A small autoregressive pixel model, trained from scratch.
Model: 6M parameters, arch transformer_decoder, norm layernorm.
Training: cautious_adamw at rate 0.0019, 18500 steps.
Data: trained on aerial photos of the United States (SatlasPretrain), 11.6 epochs.
Rows from block 4, named by matrix and row number. Rows with one number belong to one attention dimension. Each number is 500 + 25 x the weight over its row's rms, rounded and kept within 0 to 999. All counts start at 0. Numbers have three digits each. After the name is the row's rms in percent of the matrix's.
# v: attention query, key and value (stacked) (model.blocks.4.attn.qkv.weight, 576x192, the v third), inputs 96-191
# proj: attention output (model.blocks.4.attn.proj.weight, 192x192, transposed), outputs 96-191
v.58 077:529522554485488508496457490490541489512484533470517494492497505474525508512498536509528523517517488499477511508465485488545508524495554474543508534462518526489490509493546484532500484466454473437456515538488489496480476485477531486495483494511508491473457511487443492481517480509485473454
proj.58 073:489488458484490486521499542409519503501482468467525539494510518514520544542498514540493486455501508479476468487490536479472532502499455518488504512480506462508514502500478503491504494553526533519508503523480521514506462511516515507502490479503514490525496500512509531497523479484470510512
v.59 083:467498441505504495481522509515494497499527506514452505500503510484500444486478526507473482497519507513509513509554529488490488489507530515496501513541467507513492487506560487462481505503519554497540489519505452483512496484510494499536518523521457502509509512496520508477482551493527501550
proj.59 081:532495537515492499485499474548481479495532536556474469520480480508491493455497456495492538529485503495523501481444452512467481505495482497497493485511507522504481496469514518525484541447483503527496505436522507514529482552493504489484525471497527513500514484475509474520487517471493482500
v.60 086:471500435503512496488525496525504490493520504516461506505506509482503448474490525494463477506519514506510525508542524486493489493509519509491502500530477501511493486509560492466489514498521548498557481541513445472509509491502507498548520523532445494509477512503521502473487546493519493535
proj.60 082:519502514531479496474484474554496478497526535562473475515499482515494485457504456484475524533495504505516508491454445502450494495499491505498499500523494521498491506469511515512499534453462493521528503426530513524512476551496504495479529480507526511498529499474512475529498511473491484494
v.61 114:485512515537502507482502488523530513478514512525492511480531486436493530440528486460458476488450508516520521483485505499494496474489451522517504510485511494497481471503539519497544514517537568504537476552490492446481478523490537503531548499495463524526441509485498450503485510519515461489
proj.61 111:483527511520466501465471490537479500498500493529434488551501463495513510501494471450521521497479508529533534550517504462486519513508524508497490509561456483494513477470482505541509523506447496506542519479493538514498485513528485514487504500493516537481544501466476476510525533514543498466
v.62 084:496489519481508482514514513480490504518484494490498490542500497569478534544512459500539500507490491495498462505499487519455508506498473502468491477533505471498514502506420502517501498512501444542491503419529552522529518504518466510455491504477550503509555483506509508536506469491489526515
proj.62 075:500507517485534520498518485531466518499494517475527486473512507490485465507502521492477473512512499513494522494538483533555479494488528474497497493472510529496511496539533465488502473530524486443474481549489455476498565472476486490517497526502473496498470488523511504478481486534508490475
v.63 084:454468442498506487489531496503458494493524478531470503504513499511483476495488484502475490478490500512532490507539523514455489463484475536451491487537485474514500485507483488460495504527543544549525490479488485492506508498519465526500528518500488518521555499513548499502470528497536516564
proj.63 085:529518564516504516478477453552462473498518545547475444506497467490477465448500474468513526560493474515530504516487474527535488509489537478507485469515500531506486499481517490495488526445493472501481504475513490494498513495489498494499518515489507514472491492494496470517467544515522493472
v.64 092:508495460457437540488509491462506494478506480515529516533508520489496516506452529513466524480518468505510485500491465511518520450443493483516503503466493529505488475485556507490510510516480544444498487514523463476486527495494513503510506489512425507522506501509500465500467490483548431467
proj.64 094:506500519501522514519484495484502474511504544502479494461520516533458498488507468536527503491492507486499480514501542539560521527495500472527503553505492463481473512475454477485488458561519525530515469485498536500428441512483532491503479502507514443525503520510537507516492529491490504505
v.65 117:470512514487500496510510520472495499504500519505457506518494496546494529502509475489475434502514492507501519506500493468507497504524534481509500467547524509491508512505461520543501478457489490524499499488477466503507440483503507485496521540497483495487494505490463517488515525506489569529
proj.65 115:508518496496506492487449483537502520490501485484504486488474483476521440492498510530528537528490506503497516505508455498482518535502507496462499455473502478504496478481543517508476513478518492439508512496513539527529542495482447539479492491482515504517478488506484511498497473487513480551
v.66 106:496512498473508527492521503471494501505500528477515489515485502534535501474499474527463474488479496503505498506493495497495504478463486472508497501481536507492523525501463533528529485466462487527504458469511477486489419434479507498476516498496494504495504524489472516554500514502517544505
proj.66 098:531509494491468491498479456520538484511499516495505511477482518463485484479528531532519523519520474488503504517497487539520560492492530488496490448489480474482480492435519490508489485455518513474499501520449536483435487496469514520497477494489473480507473517515496481485500478500513528597
v.67 116:532511504524464507516553503483499478496493425510484499542503513545462567536495501484508404527532493506496480519493434501537510497507511458482502448513544492497475502493472503543524498480505496493491510557478469498501471548517505491504500525510427492498483508494494495499499494503513497490
proj.67 115:478505486516551500494415528521510494530494487473505499459525496483467434524501497504498552530477535488489480497502522498494497503508532562490497557489475513496520512482506511455504507503507460484566495493519527494491526453485490541502476523496511506501485481508494522504495541502464463494
v.68 108:546493544545511511502526490534493510492483486493540480523480483503540516469497489537508453508479503492483514503509483518491503505487449472518509486446556506497501536500471533532550500480496461523496480527515519509493483494476499477505492460504459502492511512494510538568500471491508493486
proj.68 104:493513477512492496502499489479520492515489493482505504495528533487454501490523546499471524525517494469491525527486512508493527460490573533487485517502471539489496510455490466490517500443469476496514526503453502479439477463496540517496463533505468490450475509507495457487502525516475528560
v.69 104:467507446453499494496467489488520504507511538498470520447516495478487471505492510478491574510501514505508491486470547489492489482502519543478493531542447499506491456500559461462463502539499551477500510479498499487517517504528507502477509520490569495525471487510513462447477500489519484501
proj.69 095:501472539495500501495530498525467516481510509530495527535480473521537521505477470513542473460502506520516484471511474505510434548501430441517508497499515468510497492554476512522482495546508514520484485487514495516541525565506494473508538479481524503540541485499502543497495466481512501460
v.70 117:555497478533453507506507477538482484505497470491496473501544475477505512493477517497500432526527534507498502517488480527524507489475514437479499484481546496500483507486555471519499502485478500509519526562513482514514509510502500489487481473506434493517471540487509526549490435495544493506
proj.70 118:477473494513493506508446503493514478511509479556497550487543555485488484494501513500507540506516469476505437486479508546496495497496516552498508552472458530489498512468456474459536502457459475513543492495468520473462474475491580515483483525502515490468505483503559516505487535495472484479
v.71 102:495495529525502483509519501499492497507484517498463485517511491505489510487522498498487436526497517503479518512531477505505495539529531473534498470523524507496511541507470498523497481469500452528501516515458472530524451494509481487510512527498475492493506507467477558528543489500479562539
proj.71 096:497511472493496504506458483499484506495483487503517480502483527488505453489494534507499525530531490486472493479492461498466541500503557522467496462457481491505505476468548504500507513443499481453532494507497503505535508488502491538476498506508507513480499485498486490492492496499499468547
v.72 106:467515462462545490497486510483530510517510529474496519477491503521501459481518473506517583493468526503507477475495548490460487493510491546478500527512461476489498489512482521494508498510508515511509481442511514474492447470506508516482528512476619504509505491514527455491479552518493506499
proj.72 099:517483501482477496488550502544513487496498500487511512530468473463516553520506490496516486463493470515524532497507493489530457499505443440504494455504523461512509505537523513526485502501523519500469513517501473499518553528498457456535528461494466511532519511523456519481515466512519531508
v.73 095:529502523536567457513489502559491504517497520493492471453511487502522482508542487476505470511455513496500529521511549492495487540535516507485483513527512467497539536515472496491488488497486452548517510497495554525506518504501478486502484485494551488473505523504480537513538505534447570514
proj.73 097:501507486516456502496506502465527522488506462503492522513493494461534505494490537449466487519536480518503487500494459477448494449503492541495500439502501547516518500516534540502535523448476492489455519530511457486548504454526509513484515517494486556483498480489511480466498485512504507492
v.74 107:534502473497485514507492475554508513496498526515503490442518470455521502487475478491470513538485485496496519487474537513503505474489466498476506508511518504508489482489561474468501499526491515479488500536538520508527515514514500486482509464488498492550451510501510506531479411474545465513
proj.74 102:498487552520502504505520474503468516503519491544467544532514509522510481454507510522525500483527537494521500501496445530498448558484509491526499541494468525496484496550426460510508472467444493536508492453442496510475494524490558509491504536477519486459526480496510527497507503486484503513
v.75 105:470497518507489479499529514473499485504491492500474501545508512504482515494519502498494440491517499504489504510553458493515500531525548469544499471514497508497513533507461507528493485468506467521511515499451451522506462488510490500526506536505470501476537495471482542508534527521477559520
proj.75 097:489511458480500501508439501496490489497485496485513460476484519482485470506492511498495523536505469499471488486499499500493559486507531515475505457465507488507504485457560517498500519482530492452520482531534508494537509461507470531481489492512505512504491501494482477502489506502510467525
v.76 120:463495492471433526491527513420514485479510468500498536570489529525456537502470522514506497464557478508502466479519435491525510469481518484533517467484485529502464474490508506537511501479526545458486511520472431480483465509504512508515516545506436506507511478490494468478472537486527467493
proj.76 121:496501486488542497509446523522482471512489530480510455463500503522462484528505470539530518497448514485485503497511561519540529542505502478476504541496511435491498498472509494499464495569555506499546476489522548516479507508485464494506478477506512463531495520512490519531494526490490473499
v.77 108:477489458470477515487463494505518510508513526500502502467521492456504464501475507507493595497497522502509486479474534506485494470472493522481502556498459504508485455495558464461480519521495553471497502479523492487507498489511506514469510499492557517537480495513537456489465474485536454509
proj.77 107:513458536480481500500554488519467483486505515543491534533496507517513545488499476522529479447501479507521490473499507530517463546501432449526509508490498471498491500523468480517489484525499529541491487488469517508489514553480529461516524475483503478510533499505518529508499487488509525479
v.78 115:544523468509522501508504492525517506504497472492520502475496488507490505510508483501527513514489514501503478498465522515487496481512445526452501505500514469498467487494502513499520506524522509501499485513536556480495521537506510505491497459490530489518478504522536467506476483497506446483
proj.78 100:487506506526524494494517520509531500517507489502509535506518491479505520524508499485493502474495531500521512513507514481509425485500498518513494562531493523508520522557462486478522489490468466515502515485471465488477513504499519477534503522503483497494515500510471521486514498515477513466
v.79 111:490516533489522505508544521450495504495491487480499516552453512567513537496513469512501449495511473498495507495513471478494501510509493504506504455509527497489512529506415569563540492468506467527488465485489486491488444487489503493502520517496480493472521488499472509512509553502475528493
proj.79 110:505537475500521487482464497545522512515486504436522463478490478458475458511522517506496537533475523482488558530507503483512531477506549503471489482509501491502507488472540510501476512492529495451509529514513518500491532472491428522511470496500475511511455508510446467483507489515499503553
v.80 109:556520519480481496512500501497496495516499515493522502473499509510497528500446498506612518497500476487492503512518542495503502512493518480446500543531521465540486494510538503497468546511498476498490572534516580505509526507529506478508474504499477506501490522508512481505506501516510495513
proj.80 114:506482512527532513497530530501469517519491488563492481474547489523532488491489490474419483509493493482492513487497484480438508469497520546515495477498471523511494515510527481471518504524503502525534483463460510493475479537513508478478539517509505521484539497521544509529481522515487482482
v.81 114:516513455479518538504489546503541492491494504492519517535469501514554460513460488551504495496502477508502517498503506491469493540501488514506540494513503477495486533510483508516574512449503446524511525486519460498494463475505496494478551494496521491485524489508473504534469538522502488505
proj.81 132:465514477489481491509527507471463515487494495454477494500498524542479529497481493502485485514483495502501568534520549493536489492519531495508519466508504508485472516511524505534488475481532489505504494506505499534479454494501470459487496464484457480500532526497512467519471545500512524470
v.82 110:549502558496478500510519465510485486486487526483512512459507512488485520467490510502579509499499484480473525522494531500506512497485534464488494508511538520524501496505533493488464510532489463485466534538499578533542518485521496478506444496510460498499460519486508517518537444494518512479
proj.82 102:488476500527508518509520521493489493505476484569528494524530490501485483502496524511471514502513510462456467469488475495449554484485501513470494499450479473510515499464506479502519517529486482490540506480446492454486500530503526502486536544518527510476525480541536517516499504504475480506
v.83 104:485505468500513507496472507514534504472496505483488512519525487509515455512537500487411473505506514515500511508489457493488499519532503513557524473521529545459509514499462506505529463466496466520521459475514446510498470484479502520488524504486524477495498508495471504514526482513480516491
proj.83 114:466507501478465483517503474485520494469504485433506516555442509482490536490497501516572523460500535513498527502531511516532501511525461476487515497493487458476492499513488537545491477471511487468495512548508491515500508478487494467518492483483466483492515493488477505481492481486532513529
v.84 102:460539484489496480494446500494435502509507490513495498526507497514484432502530492490502481517495548515514466493498469503493493521530479512483489490511506461475518511498430491513491507490522522514540466435500488494475515516474503561495521509515536484501539472507497491492497555516441507544
proj.84 099:521520461508492490511493508532565496505518481463493479492443521479556553505498476477479510451502502522523524506507509498533464512519468506523502521498473519500487496534501511463495518468481506460497517510550502566523483460515489468523439447525484505486477496454511503478512465505520496507
v.85 130:513508543495479500512520516498482491513498490480514514468478509484513565503482490491593488489505489494500501526496500476501506489480505515418488484502509487512486481496509519489485512538491510481442491489516551495517515481503513499503467490504463512513495499504551497466484476498518474485
proj.85 141:528503459525532500497499483542473490514490520556508469470533503510527414489490495494439522530506500479486500491490492465463512481509522501482506543483498540505504482483485454476508522548498502485530532475485510505514501512490484526498496514522550494505459513501497501515473496506474496474
v.86 113:478514470512518522485481519505514498480488487486500496551488499516523420510517497539438487508507525501502510483498472509486493521515476510543525476495504500474508534501462502518548496451521485525516478481508428508492458488473489529486534496514528490490540475495482508527499539493475496505
proj.86 133:463517478466470479507512504477534489477495490436513508524456518511471569511498505520530491485492498514497523519513545501552479510515505485509509488503508478487483510500511526520483483462510478480492520521529495537506474479496488465525474447509462476500509502483486485487508516489518543494
v.87 117:465516516503481479493496501476425498532512473517492488510478514492474502498521493485539497495501530507518459489505476509509494488498481514439471495470469462495508487496464498498477516528514557484509473454471519480480538517489506529509490490527506506504531472505535487468476540492479475527
proj.87 125:557514457516525493491480506537541487524515510514494461458497505497547491515508483476454483500508468512515475494483493488503483503505500505506495531508501548512500495506483491443501533507472518487496507479538503534533491478519495521517450484534528512507436518461508493489522470512486491478
v.88 130:478465512527506501494536506510503510506504475503480475500496494485488576515505495508453523492509500500508492491489505507514499465466486512491486500444460502509471480483539511499489488530513562487465471535495471472497499528484498499495489500499481524498498495504537477474456498449525482466
proj.88 153:518494520476538496481459487512486506517492550522514513448531483493473433506517510526534494546490481504504455508476493500506474511473512498507495544528572511518503492485486485472493493537493519520452516479498531477508530500481500561500509507480552480538445513518472505495516509487477518494
v.89 121:471490509538511476485472463515471505481493489483471481517552497517483430499554521502431507522503567485495504487484490520493490496518501487559475494492512534498508505500489481499456488503524541525504451498499445513514489511467490550494475524525519490497517497487509498487538499460465525508
proj.89 127:471482526462487494502488486513553495491492507497530516532457485450455573497507509517549512458512496502491455487498509524527471517485466483517489517480488448514532499491513515481501501487496468468483523527499512512532533500506521491539503468519507492498506466491474537474543472496512528528
v.90 112:491512461495515518498474504510524493478495513485496520516513497502528435500522497504439469502499509515497518510496462490485502530523500514554529476521529528468515521504458501504547472459489461522522475469511455513500477474482501516486532492495521478492508510489462515516519503523487506502
proj.90 132:465522479486458488520514484473514486468501479440497505556444517502490548497494496507548522472506528504496530508524530512542523508525477475487516485482477460477493501502492524542491484469516483467508509548510488523493481479499489458507482475501465490490521496483498500492490500492528510509
v.91 120:501526509485503471508495516472484523534516496506504499486504481530471534517488497477588517500503504508520457493508534500494482493522487510444473534535482449521490477511503492491441535526509519502517526485514562475486519537523518501498489523478522510518515485529530474477490516522476510537
proj.91 109:538484518528538500488497499556483538514520488523475500466516488495572478487492484463457481476491491515530540494503464486461415489502508526532488501526492560512501502567514504468496506501489507519495499473517506519513517521513492491504515508489493522492510501487489503493502467517505480512
v.92 112:471501492519509507486477488514495492468491496480487500530516503505503429493553505512426479513502538499493509501483460501492499511515496500559506458490517533469517516496465499508519469474509496517501446475498441521506474485464492534489503497519515481493515489485492513514526497484475512493
proj.92 127:466512477471473483511496490483556471477495492454534509548438510478462558507508515534560517467510515500485485493507528513547508515508473469485508510481497450495505495476488525518490497472498475457502529536516489511513500477493508482533475467517490474497492481487481511475515481478509531519
v.93 108:474509514510498455499481479485446510531517485510482485487526490505461511512559502445507501506495534509518459495497480504508490482521498511466456505506486491493515476496472490482422496545502549488521451456494529483488538530488510533505470518499520501518496490506538477457519499504467508533
proj.93 108:542492509514514495497468479562550509517530497515496501492479494452555489489508481479496503461513508515529487479500469507486456505504471503506488545499484527504516485525486510458507519501478510480492504510519496518539533485504507518525479510511515514499464490463481528465519437510507478522
v.94 110:555525557482479508507506479508477487492479526474523513476492520499489481463470515531611507504501483472467528516503541505497509510491522456473502510518540496534500505505531491504474533512498459497472550536506578541548510487524494484503459493519469500505480508484505509534533470491507516504
proj.94 108:474474496528513516509540539491498493499471471565535495521528495524490517513491525509454499496510506454448492475484486489452539484487509523485496488448478485511499508468519488492513514510480479497537513461460491471479477542504517481490529513527519510474547478540547508518503521505473494488
v.95 119:494475470481501475507503473498513500512519521541487516462530488470499540484528488424440490491478477521515490516498466495513509481512532515525484501513471544472538477502475501466478462526449472485529476465479531481486535487516510469512503508470510491510451535501479527464519452552522513505
proj.95 118:535505518517454508510475462507477496497530495489457497532489498465530470473497478466537532478521530513522494505512467538506536513514462477480489508493470494486518478516471500537502506479521527502499451552493481479503533462517504523486498561480481530490492515486481501495485458515534450533
v.96 119:505499484483499484500498456517529496493504508517480484533523505497487495438520502506450516504483530498502507536497466528457502492508547443541505493492485515496506501491463478501479475455493517536513488473493416506525441501503510504521511539515503469511478510475474493500516480482466527543
proj.96 122:516446530471501491502513537486456513511510494500504507505506514504469570518505525517539463449480490505523541494504591527499453487496480530506495518494531476495468522548553506536502482515513507519469506520456572473468485489471528468507511470491482483499538504504511522528476495503524523480
v.97 118:476526520508506513519507503487510488471497511527514518548474526534518520511515484500470449486531526497504486487517442475498499509523511469534507463494487496489525531500461485524540480456515480477540493498473456517473433494479493490541536503513469471484540500510463519478521553517439544508
proj.97 106:545469557498526517477524519540486535510525494509487517496548494492534507486493488498498475475478486532543517486488533517492425492492442481512500535554498520503502492579492505502485508565489532536435474491498510506487521513477510472503505492478514500505483480485498495521490495498490488442
v.98 117:526484501487508487487441513489497504539502493478488480439528465496510483520506494483547539511491470502501518509489576498487500514492474534468486560531520479506490482512511481475461517576485497494476511479523591487507587509511499508469480487487559523515480490496521493500490455505552467473
proj.98 119:464534465507471495510476463514493485482497506480491475517461483511471475479481489486481527533530513494481487527516440493505550499506561478495501451454496503499516514441517511525516497432513460457554511505513469516526485481510473507484488534504492505465509515483491502475506526511507509582
v.99 115:473489514477472478510585508471488504497501474516484525556478495501463561482496532473521440499485504502502495504508492500503500480510518506505512437496475519492506498503528533505509510465492498517508498517453442502509488493519498487506491508503435515482513499508492526504508507507516529529
proj.99 117:492493471507489499501484496483499518497499512511509527485508504475543461510521503498502522504480522485493517478511510466495496493508440539479502544518518519501501493523463522471504499605501506490466501519550506482499512500516512509516519460508523496545489504514532480517479439494515450412
v.100 103:506491460554463498490528512478481505509508447517485527474527472473524508502473501461491470508489499496508494474502501475494500488473466566480494503533437500503529480506517495437492541533460507465522511462518521490502529488507531478470484484482511523527486496516555551470501486522522453498
proj.100 104:478553504487481498503482469491510508491499538465498457515443474490485484461492470499491524513505517493476470529513468469532562504508502472536502470520486444497489512446492525470519495515529524482516482559520463515519459523526463508493534481518472517526507510477452446512496523488561525548
v.101 106:496514495457511549527521511540497491469495568467537511533435535522495516505485502532500516468516476503500505460477499507514498493486516453496508477466549499504475510496531531548564485474505486517501490562506472514494455486482503475508517497511462482466519518508439476546493509504505516493
proj.101 104:519480493494511499496487512500504492517489485559492545454560524485525473525528510517534507524481491481507488491487477561502470536493475509479492544497500518501516484537447446519476516471467503531487494440455524480488539476498523540500481533478538496505478488532539519509521487492444455439
v.102 109:476528554492522498507504509473515488482495516526516507569462513545511506507529493514504463487524533490500478492510468484489493510538511477525502456484478481495519528502461486526515480445527477486523497503479484509492452495485475505537532504519493473484549492494470512493518573501459561502
proj.102 096:527467527507513508476514522548488522509520475503490523504547507494546513497486491490473494481491487530535525481500527490486414484503462483495506536537500537502523502582493517503498510569483494512453487483511489518491529509474506456516510494491509495490493483483504516508491483504472476425
v.103 103:533481422535466513504486507503475507489506490484494503434532503477527514530472493475470524503494465509505538488503524486515502490468484525478492550529542524506489489505519503502496518565479504487514520496528514495480534490497527465463470498485500502510471506521523488499494426516505428489
proj.103 095:492538488485491499511478458484488492495484509511488466484464474490454465477502489514526515519486498481484462524496471526513580520498526504522498460481483457506476504412507459492499499430511526511526517507473522503521489500525492549476501518486501510503494504506493474491499540494538530593
v.104 123:485478527510488468471496460488510512521506479538465488498543459455469491449514486479489506522468530500497494548504466513499506494511488504534507503511452510493523489498479490436459513503488524517462491476490449494531510507516478544503498494499509513524478508473512505479502503488521523538
proj.104 121:513512514511496485501522534464527483480526520460523497542452492507502555500489504494509485461511545512509513514514516443516500495503489507504502481507518476492492506522507565498518487545528496468512509559528507490491460514495486456515498446528456501519540506481496476486493473506522537482
v.105 123:537498452506518539502461524543500500516493532447510479455480519503522460555490492533473557480514464501502526476481538501497502494472492485481495545499535488507470502499527511522538492540496506478507510519526556493485538502497508497483512490485538517503502488501500488533486475490521448486
proj.105 124:478518502499518506502513486502502496492486482523492500480514510531464478490502507519504499524495473482495483519487453554518512517488559492507499478466489508501494496448506439517497496378487496517520503452461478502496503502491479537481480561489513499465513498523487491482527566494458522558
v.106 106:494484486536489509479503483509494514524503483496496505496512457464511456474479490499523509500490509491498488483472507501500495500476465552466494508521443473506508461507516499428475542519463521506470504480542521490518534500503512505448484473488561526527484505502548521498471516495548480489
proj.106 111:481550497489497477511496508474536477483493529458536477519437476500480526510506484499490520511524518483474465529523451469527547512514521468520505452492488460486514519458470537481515488475524490450543492552514463507520468526518461491514517486536443508512523509483470470495531512492516530530
v.107 108:535493500494488484503422505502499492498507492493479488408561518476496516521516491463487531521515465510502525542513538499532505521498507495504490551526562517505502510503481469521471473559508498489486502483490554512485529512509506500521492506493488488496472509511494464476521428511466469470
proj.107 109:516514481495478509503480452524476490487517502496460469527476497530478475459485502490526471503513495513511490499494516526465518487491541499505498453464494489507476494468553495538502510418505503520541504503500518490517504458515515535471466533482522508475489506473486513476473515516538518601
v.108 115:488517542532512470495497505446508494497501468540510527525504470527539498493518490479534432510527535484504468486514478469475497524533482541509488469513434470493547500512459465467466507482495476450510510458509551494499497504496503503508502491501526488514520488511527559447524550519461532474
proj.108 104:500506516492485506492500493559496512494520515449495477544479488485532510464479466479453513476524490541510508499517514441494482471510489439529503497545492494498519500538521551496513500583523490484479470541546466540516489512489478446513526481506460505498490499445441499507481497510543491496
v.109 092:501521540458526497523467519485526488490497536502511494509476531539487521530523497503492492496522504498499499514513494500500500508533533431526503491480537500487512542493479491556530453481532474485524497511464492514481470494498479507553523512514469479479529501492437478496528522509464534516
proj.109 090:520454512522503524488524505540481505509520472532467525492569535509541487482486512496498481499491482533539527475487535534478441480489475493486505533512505560501506490565500490536490512511475501543467481456502502495472521471470526489494478519474548490469483492494529523511477491509462462435
v.110 105:495501463574486513478546502494496506496495456523510518540496467499547484512481486507491476499497523487497479454505473479479502489481465557498501486508417493504526485498507498451501542499469499465513517479535488489506512487490505499470491471489529515521510479495555564489488533489509477501
proj.110 102:482548525496513497500512507487532503496497537474531471501459485488491520476491470512467528492495502501485471530509477456546533508508498465541499498536476453499511514471479512446518481539517517485495474545503454531516460554509453485512541463522444515522517493481448452515520531489525542516
v.111 123:466526496532497514516538508489507489462499490529520534562471524523527519497492490496465432481531534487506469459509431464495496500511500492516501450484444485493529517495481485487544505449502492470549496492492464510475430498485506476522534496510472485492547499519496537470515568515443533499
proj.111 114:535492556488530512487511519521507528515515514485496498494533496470535521493502481492490488482483485527523494498494523494504444490502448478535502533569495495498503490560484517477491499597496539528435457513505490512493509524489505479509528479493488508535482485480473481526496500491506485449
v.112 092:438519494500468527487487518499568496479513498519447522502530445455503495529501477492496469519509490516512496523495488491492510476503502558479498477520494495505466474490557445502518507514518530488486495475538493446472481485490541502491522469486531502537516519527561516488446519528541467478
proj.112 096:473502483510466503491474498490465504519509521519515425452490491512539549476495482481454515546505479528511467504496476465483496477522505440505513459525513511503518504479543537491478527496505509486486499520553498559517436534482449476476508494507498503499508498458540474529534510502524506504
v.113 089:509520529518449513513499486514513457457491527548544522556511486460529495503515508522492499475479509503491542469509464498497525531499498532502518516513519502475475478484540503531512502486527504505473489525505470469458483493460513537488517520490484460471489507534539497504464508519483518497
proj.113 095:420498511471509488498478510512522533524484497533506444476494525540473519491510492496483483503506538521497477520521448521484508509502490443481488520486485481489500531475538502462490513535492475466494508499521483501503500523473444471500514498497483516518489509504470484505536484504486499438
v.114 099:511531476491458512508494507468514498488495512487479516486478500451538462472473505508535491515481470509499489496524474505471507508522500539463512469495506457494482519496539464476513537471510521542490482456476489498518524480510524524507497442517492474544530478492549537505456511513536436540
proj.114 098:487531482510502487508441507482459486498532485487475475505485517508540519494485497446503484490505504545485454532514505455499518516537508455522504503530533455493448527483493552499486521494511482518510497525538492523530469499557499495492446482512497518489495509447526486543497508529536510498
v.115 101:488498522491505491487546476488499470498515554511518499524484506509494487429519532490472513507466514472501547483475481504467495501493484495534485501491486522498524498515535529489492476483465496490491479507446465502537529476526465454494479489518475493520510472462525516523513496452506500530
proj.115 100:494497496500500478514516483484456519493482491480503518495522484511509466522490496513528486459507512475478484506518581517562521485509479514537491550517513437480489497524463503528518465569552508526502496542516506476483469496512530523517508495516444481522485522502442490482458494514532529440
v.116 101:535461487505487489508487523469474502536478490471457483475485519458473499508486526512522513520504497503489476522517538507510491518499527530479506487494505452509504528508484496494473531479482500525489516500499478523539521475523477507502457472529451483514497497501514515521517451463458486503
proj.116 106:543523506507504491509476461530490505479499478483497522541509528485502498508509522466512488478498479512476537506514522438464499499487521522532508531486540525506457505503457485505491493495510498497509501492481506466516518493525543575491457516512516529507495500489453510521444438528533519549
v.117 104:551498519508504487510532463497430500487489523496536483516476558508503457439511530513490508472489507493493512484498477502491494515498498485509507514474506503491514511503491505487480504479484506521505464508469482530528520504490495533493479521521461488478483474485504504512517474467475511539
proj.117 107:509491529482524484517500503537502507487495480492464572549512516504465475536500515488547474440494492505489512523519533518535508523489513550526493554500517486484448513520444488511510470503501490527490499502482500442496529471520542525513485502497506514493493512518447492477458481522519516446
v.118 094:489456520501540474495516487527474495516506501505524482530529506541466538520521505488473525486524524483499519493480531500520493490482502452540493532508485551504522492514460533502479462520486468471510519535520507511497490508503465474494496555490504526460489511494457459499551478484475562471
proj.118 095:524479509490496509494556490514530504502457518506525523489518485486466475514513507555497507502499491449504539474482508551511495483468493554475494507472472528502545472504489454503518473521490531486489501473455515467461528500447509509507552521498507477514496497558473515455492487467460499498
v.119 110:495477500487443494486476480525520512506524478520479505454572490483495558486487454455470475531492517514518517519517485510557511526502479470501513527512500493496509493502505530498505486495522497487489534528502451497493474514511513431504527483483491496521460539493442433495520493526489477481
proj.119 113:496484523530462506493511482500536517525500494501497478427506478521508505485498495517497511510503528507522488462501456551491507468500456451466502485477510553505534477518549508467495490480523519498468531500508456518484514507437469534508532504508529479511473495504476503489508486486544479586
v.120 105:472524524488471504483533452504483501463525537483536509520535533518501469427511497482454485485497496500515507474488419498504498490491463493513507506485466520485492468500559489459502472513498523493485418499516466490511504535511539502477521497491499532522486475486517479507493523482514483508
proj.120 106:459460517517501491505519531498484508526490501482465523442504487549500494538484483494506473472487497532504446521499525569557515483509502501530485524519541503492464513514483522506496474494523522556475517544555483475483452476476498498509514496503486469505482518515488469462506525502548530460
v.121 115:468490479502473497489469510486540480506517467508432508489511454455501521547482496485510511561499503501495488514496560499520505496506534545513496485543497522522491471503545467496487507492510513510477551508511491475518507475516494463497490496500523495546495513504513499486471502496516486481
proj.121 112:509511470535439512510474451467449489509484510511531426453505487485540530465502489498463530535509484495489477481488498477473520503500503463497505464507506505515527481474542516493493509509520514496517484503514495541517469532494486524473528515516514503497500478487513510535503495499517485550
v.122 087:497487465525513487516511465511460483482484456525461480523457531432510450516501530528484510484513483499477534502507527482505493490499551525511520513510488556497484482504503444487474514470483537525487516516478492505531546463476476547491480531517487480490477475509497548500467457459513530553
proj.122 086:534535505500467478522454439535443466490464483527510500548497487444531496482529498464491507496507449507481516533530508496502495552479534567501492507493501498475490476479439488523511476515508526498507488500490526478504520537502519511486530513491533525501492489540464457503467497530508495419
v.123 091:498503490495485513508460534473512499499494512469474511475487491444534496532472519510553506537502465505492499502521522512483502521505507561481506470503534479499473517483518466507509530487505502532475516473504478484522524462504508517516477446522485458540529490506537528505473480506521432511
proj.123 092:496543475529492496491442495487469488503524492495507444490498522489537503471507512457474491525505535523477496521507498441497513486515494456515510488504511473504482535473501529493496526500502481486535510505524488519506476511529489514474456476518494516491494504457516493566500496517517510520
v.124 104:471508493488556492503519566473498487529490497462492493528459465516485511524519504509536519509512486492497477515516532509433487452493476529446484443482497455504526521504465474500507512506482479499513481464530552492508515456522476518509454478525493518510568488517566549517506492487526465500
proj.124 109:521511470480560500488501524503499477467515495475503491552483511483536476516482501513475502523505493488483550493482550404498508484509500546524512501520520485502485517482465494523508502517489494483511511494506547497497505479543521474491464480474462499491489530479518498508487487502460526503
v.125 100:542458517494473471491501470516485511512506518521524483487528518527505528464487502478486513507474534485504520487500504515548495554510502439542501557503493507506530510517479573497485489487497471492506562538436477542496477530512469420501525520496500480485469515472420439497557488497455538492
proj.125 101:511483527506483506509529488470528527509484503504506525479518485530456489506514513520552506459505526468509479464494489583500504508486475470465489515472463499501512474534507484483508489514519503512494496484451478475483540494459514537535524536517520493511494473524448540477476492479507482547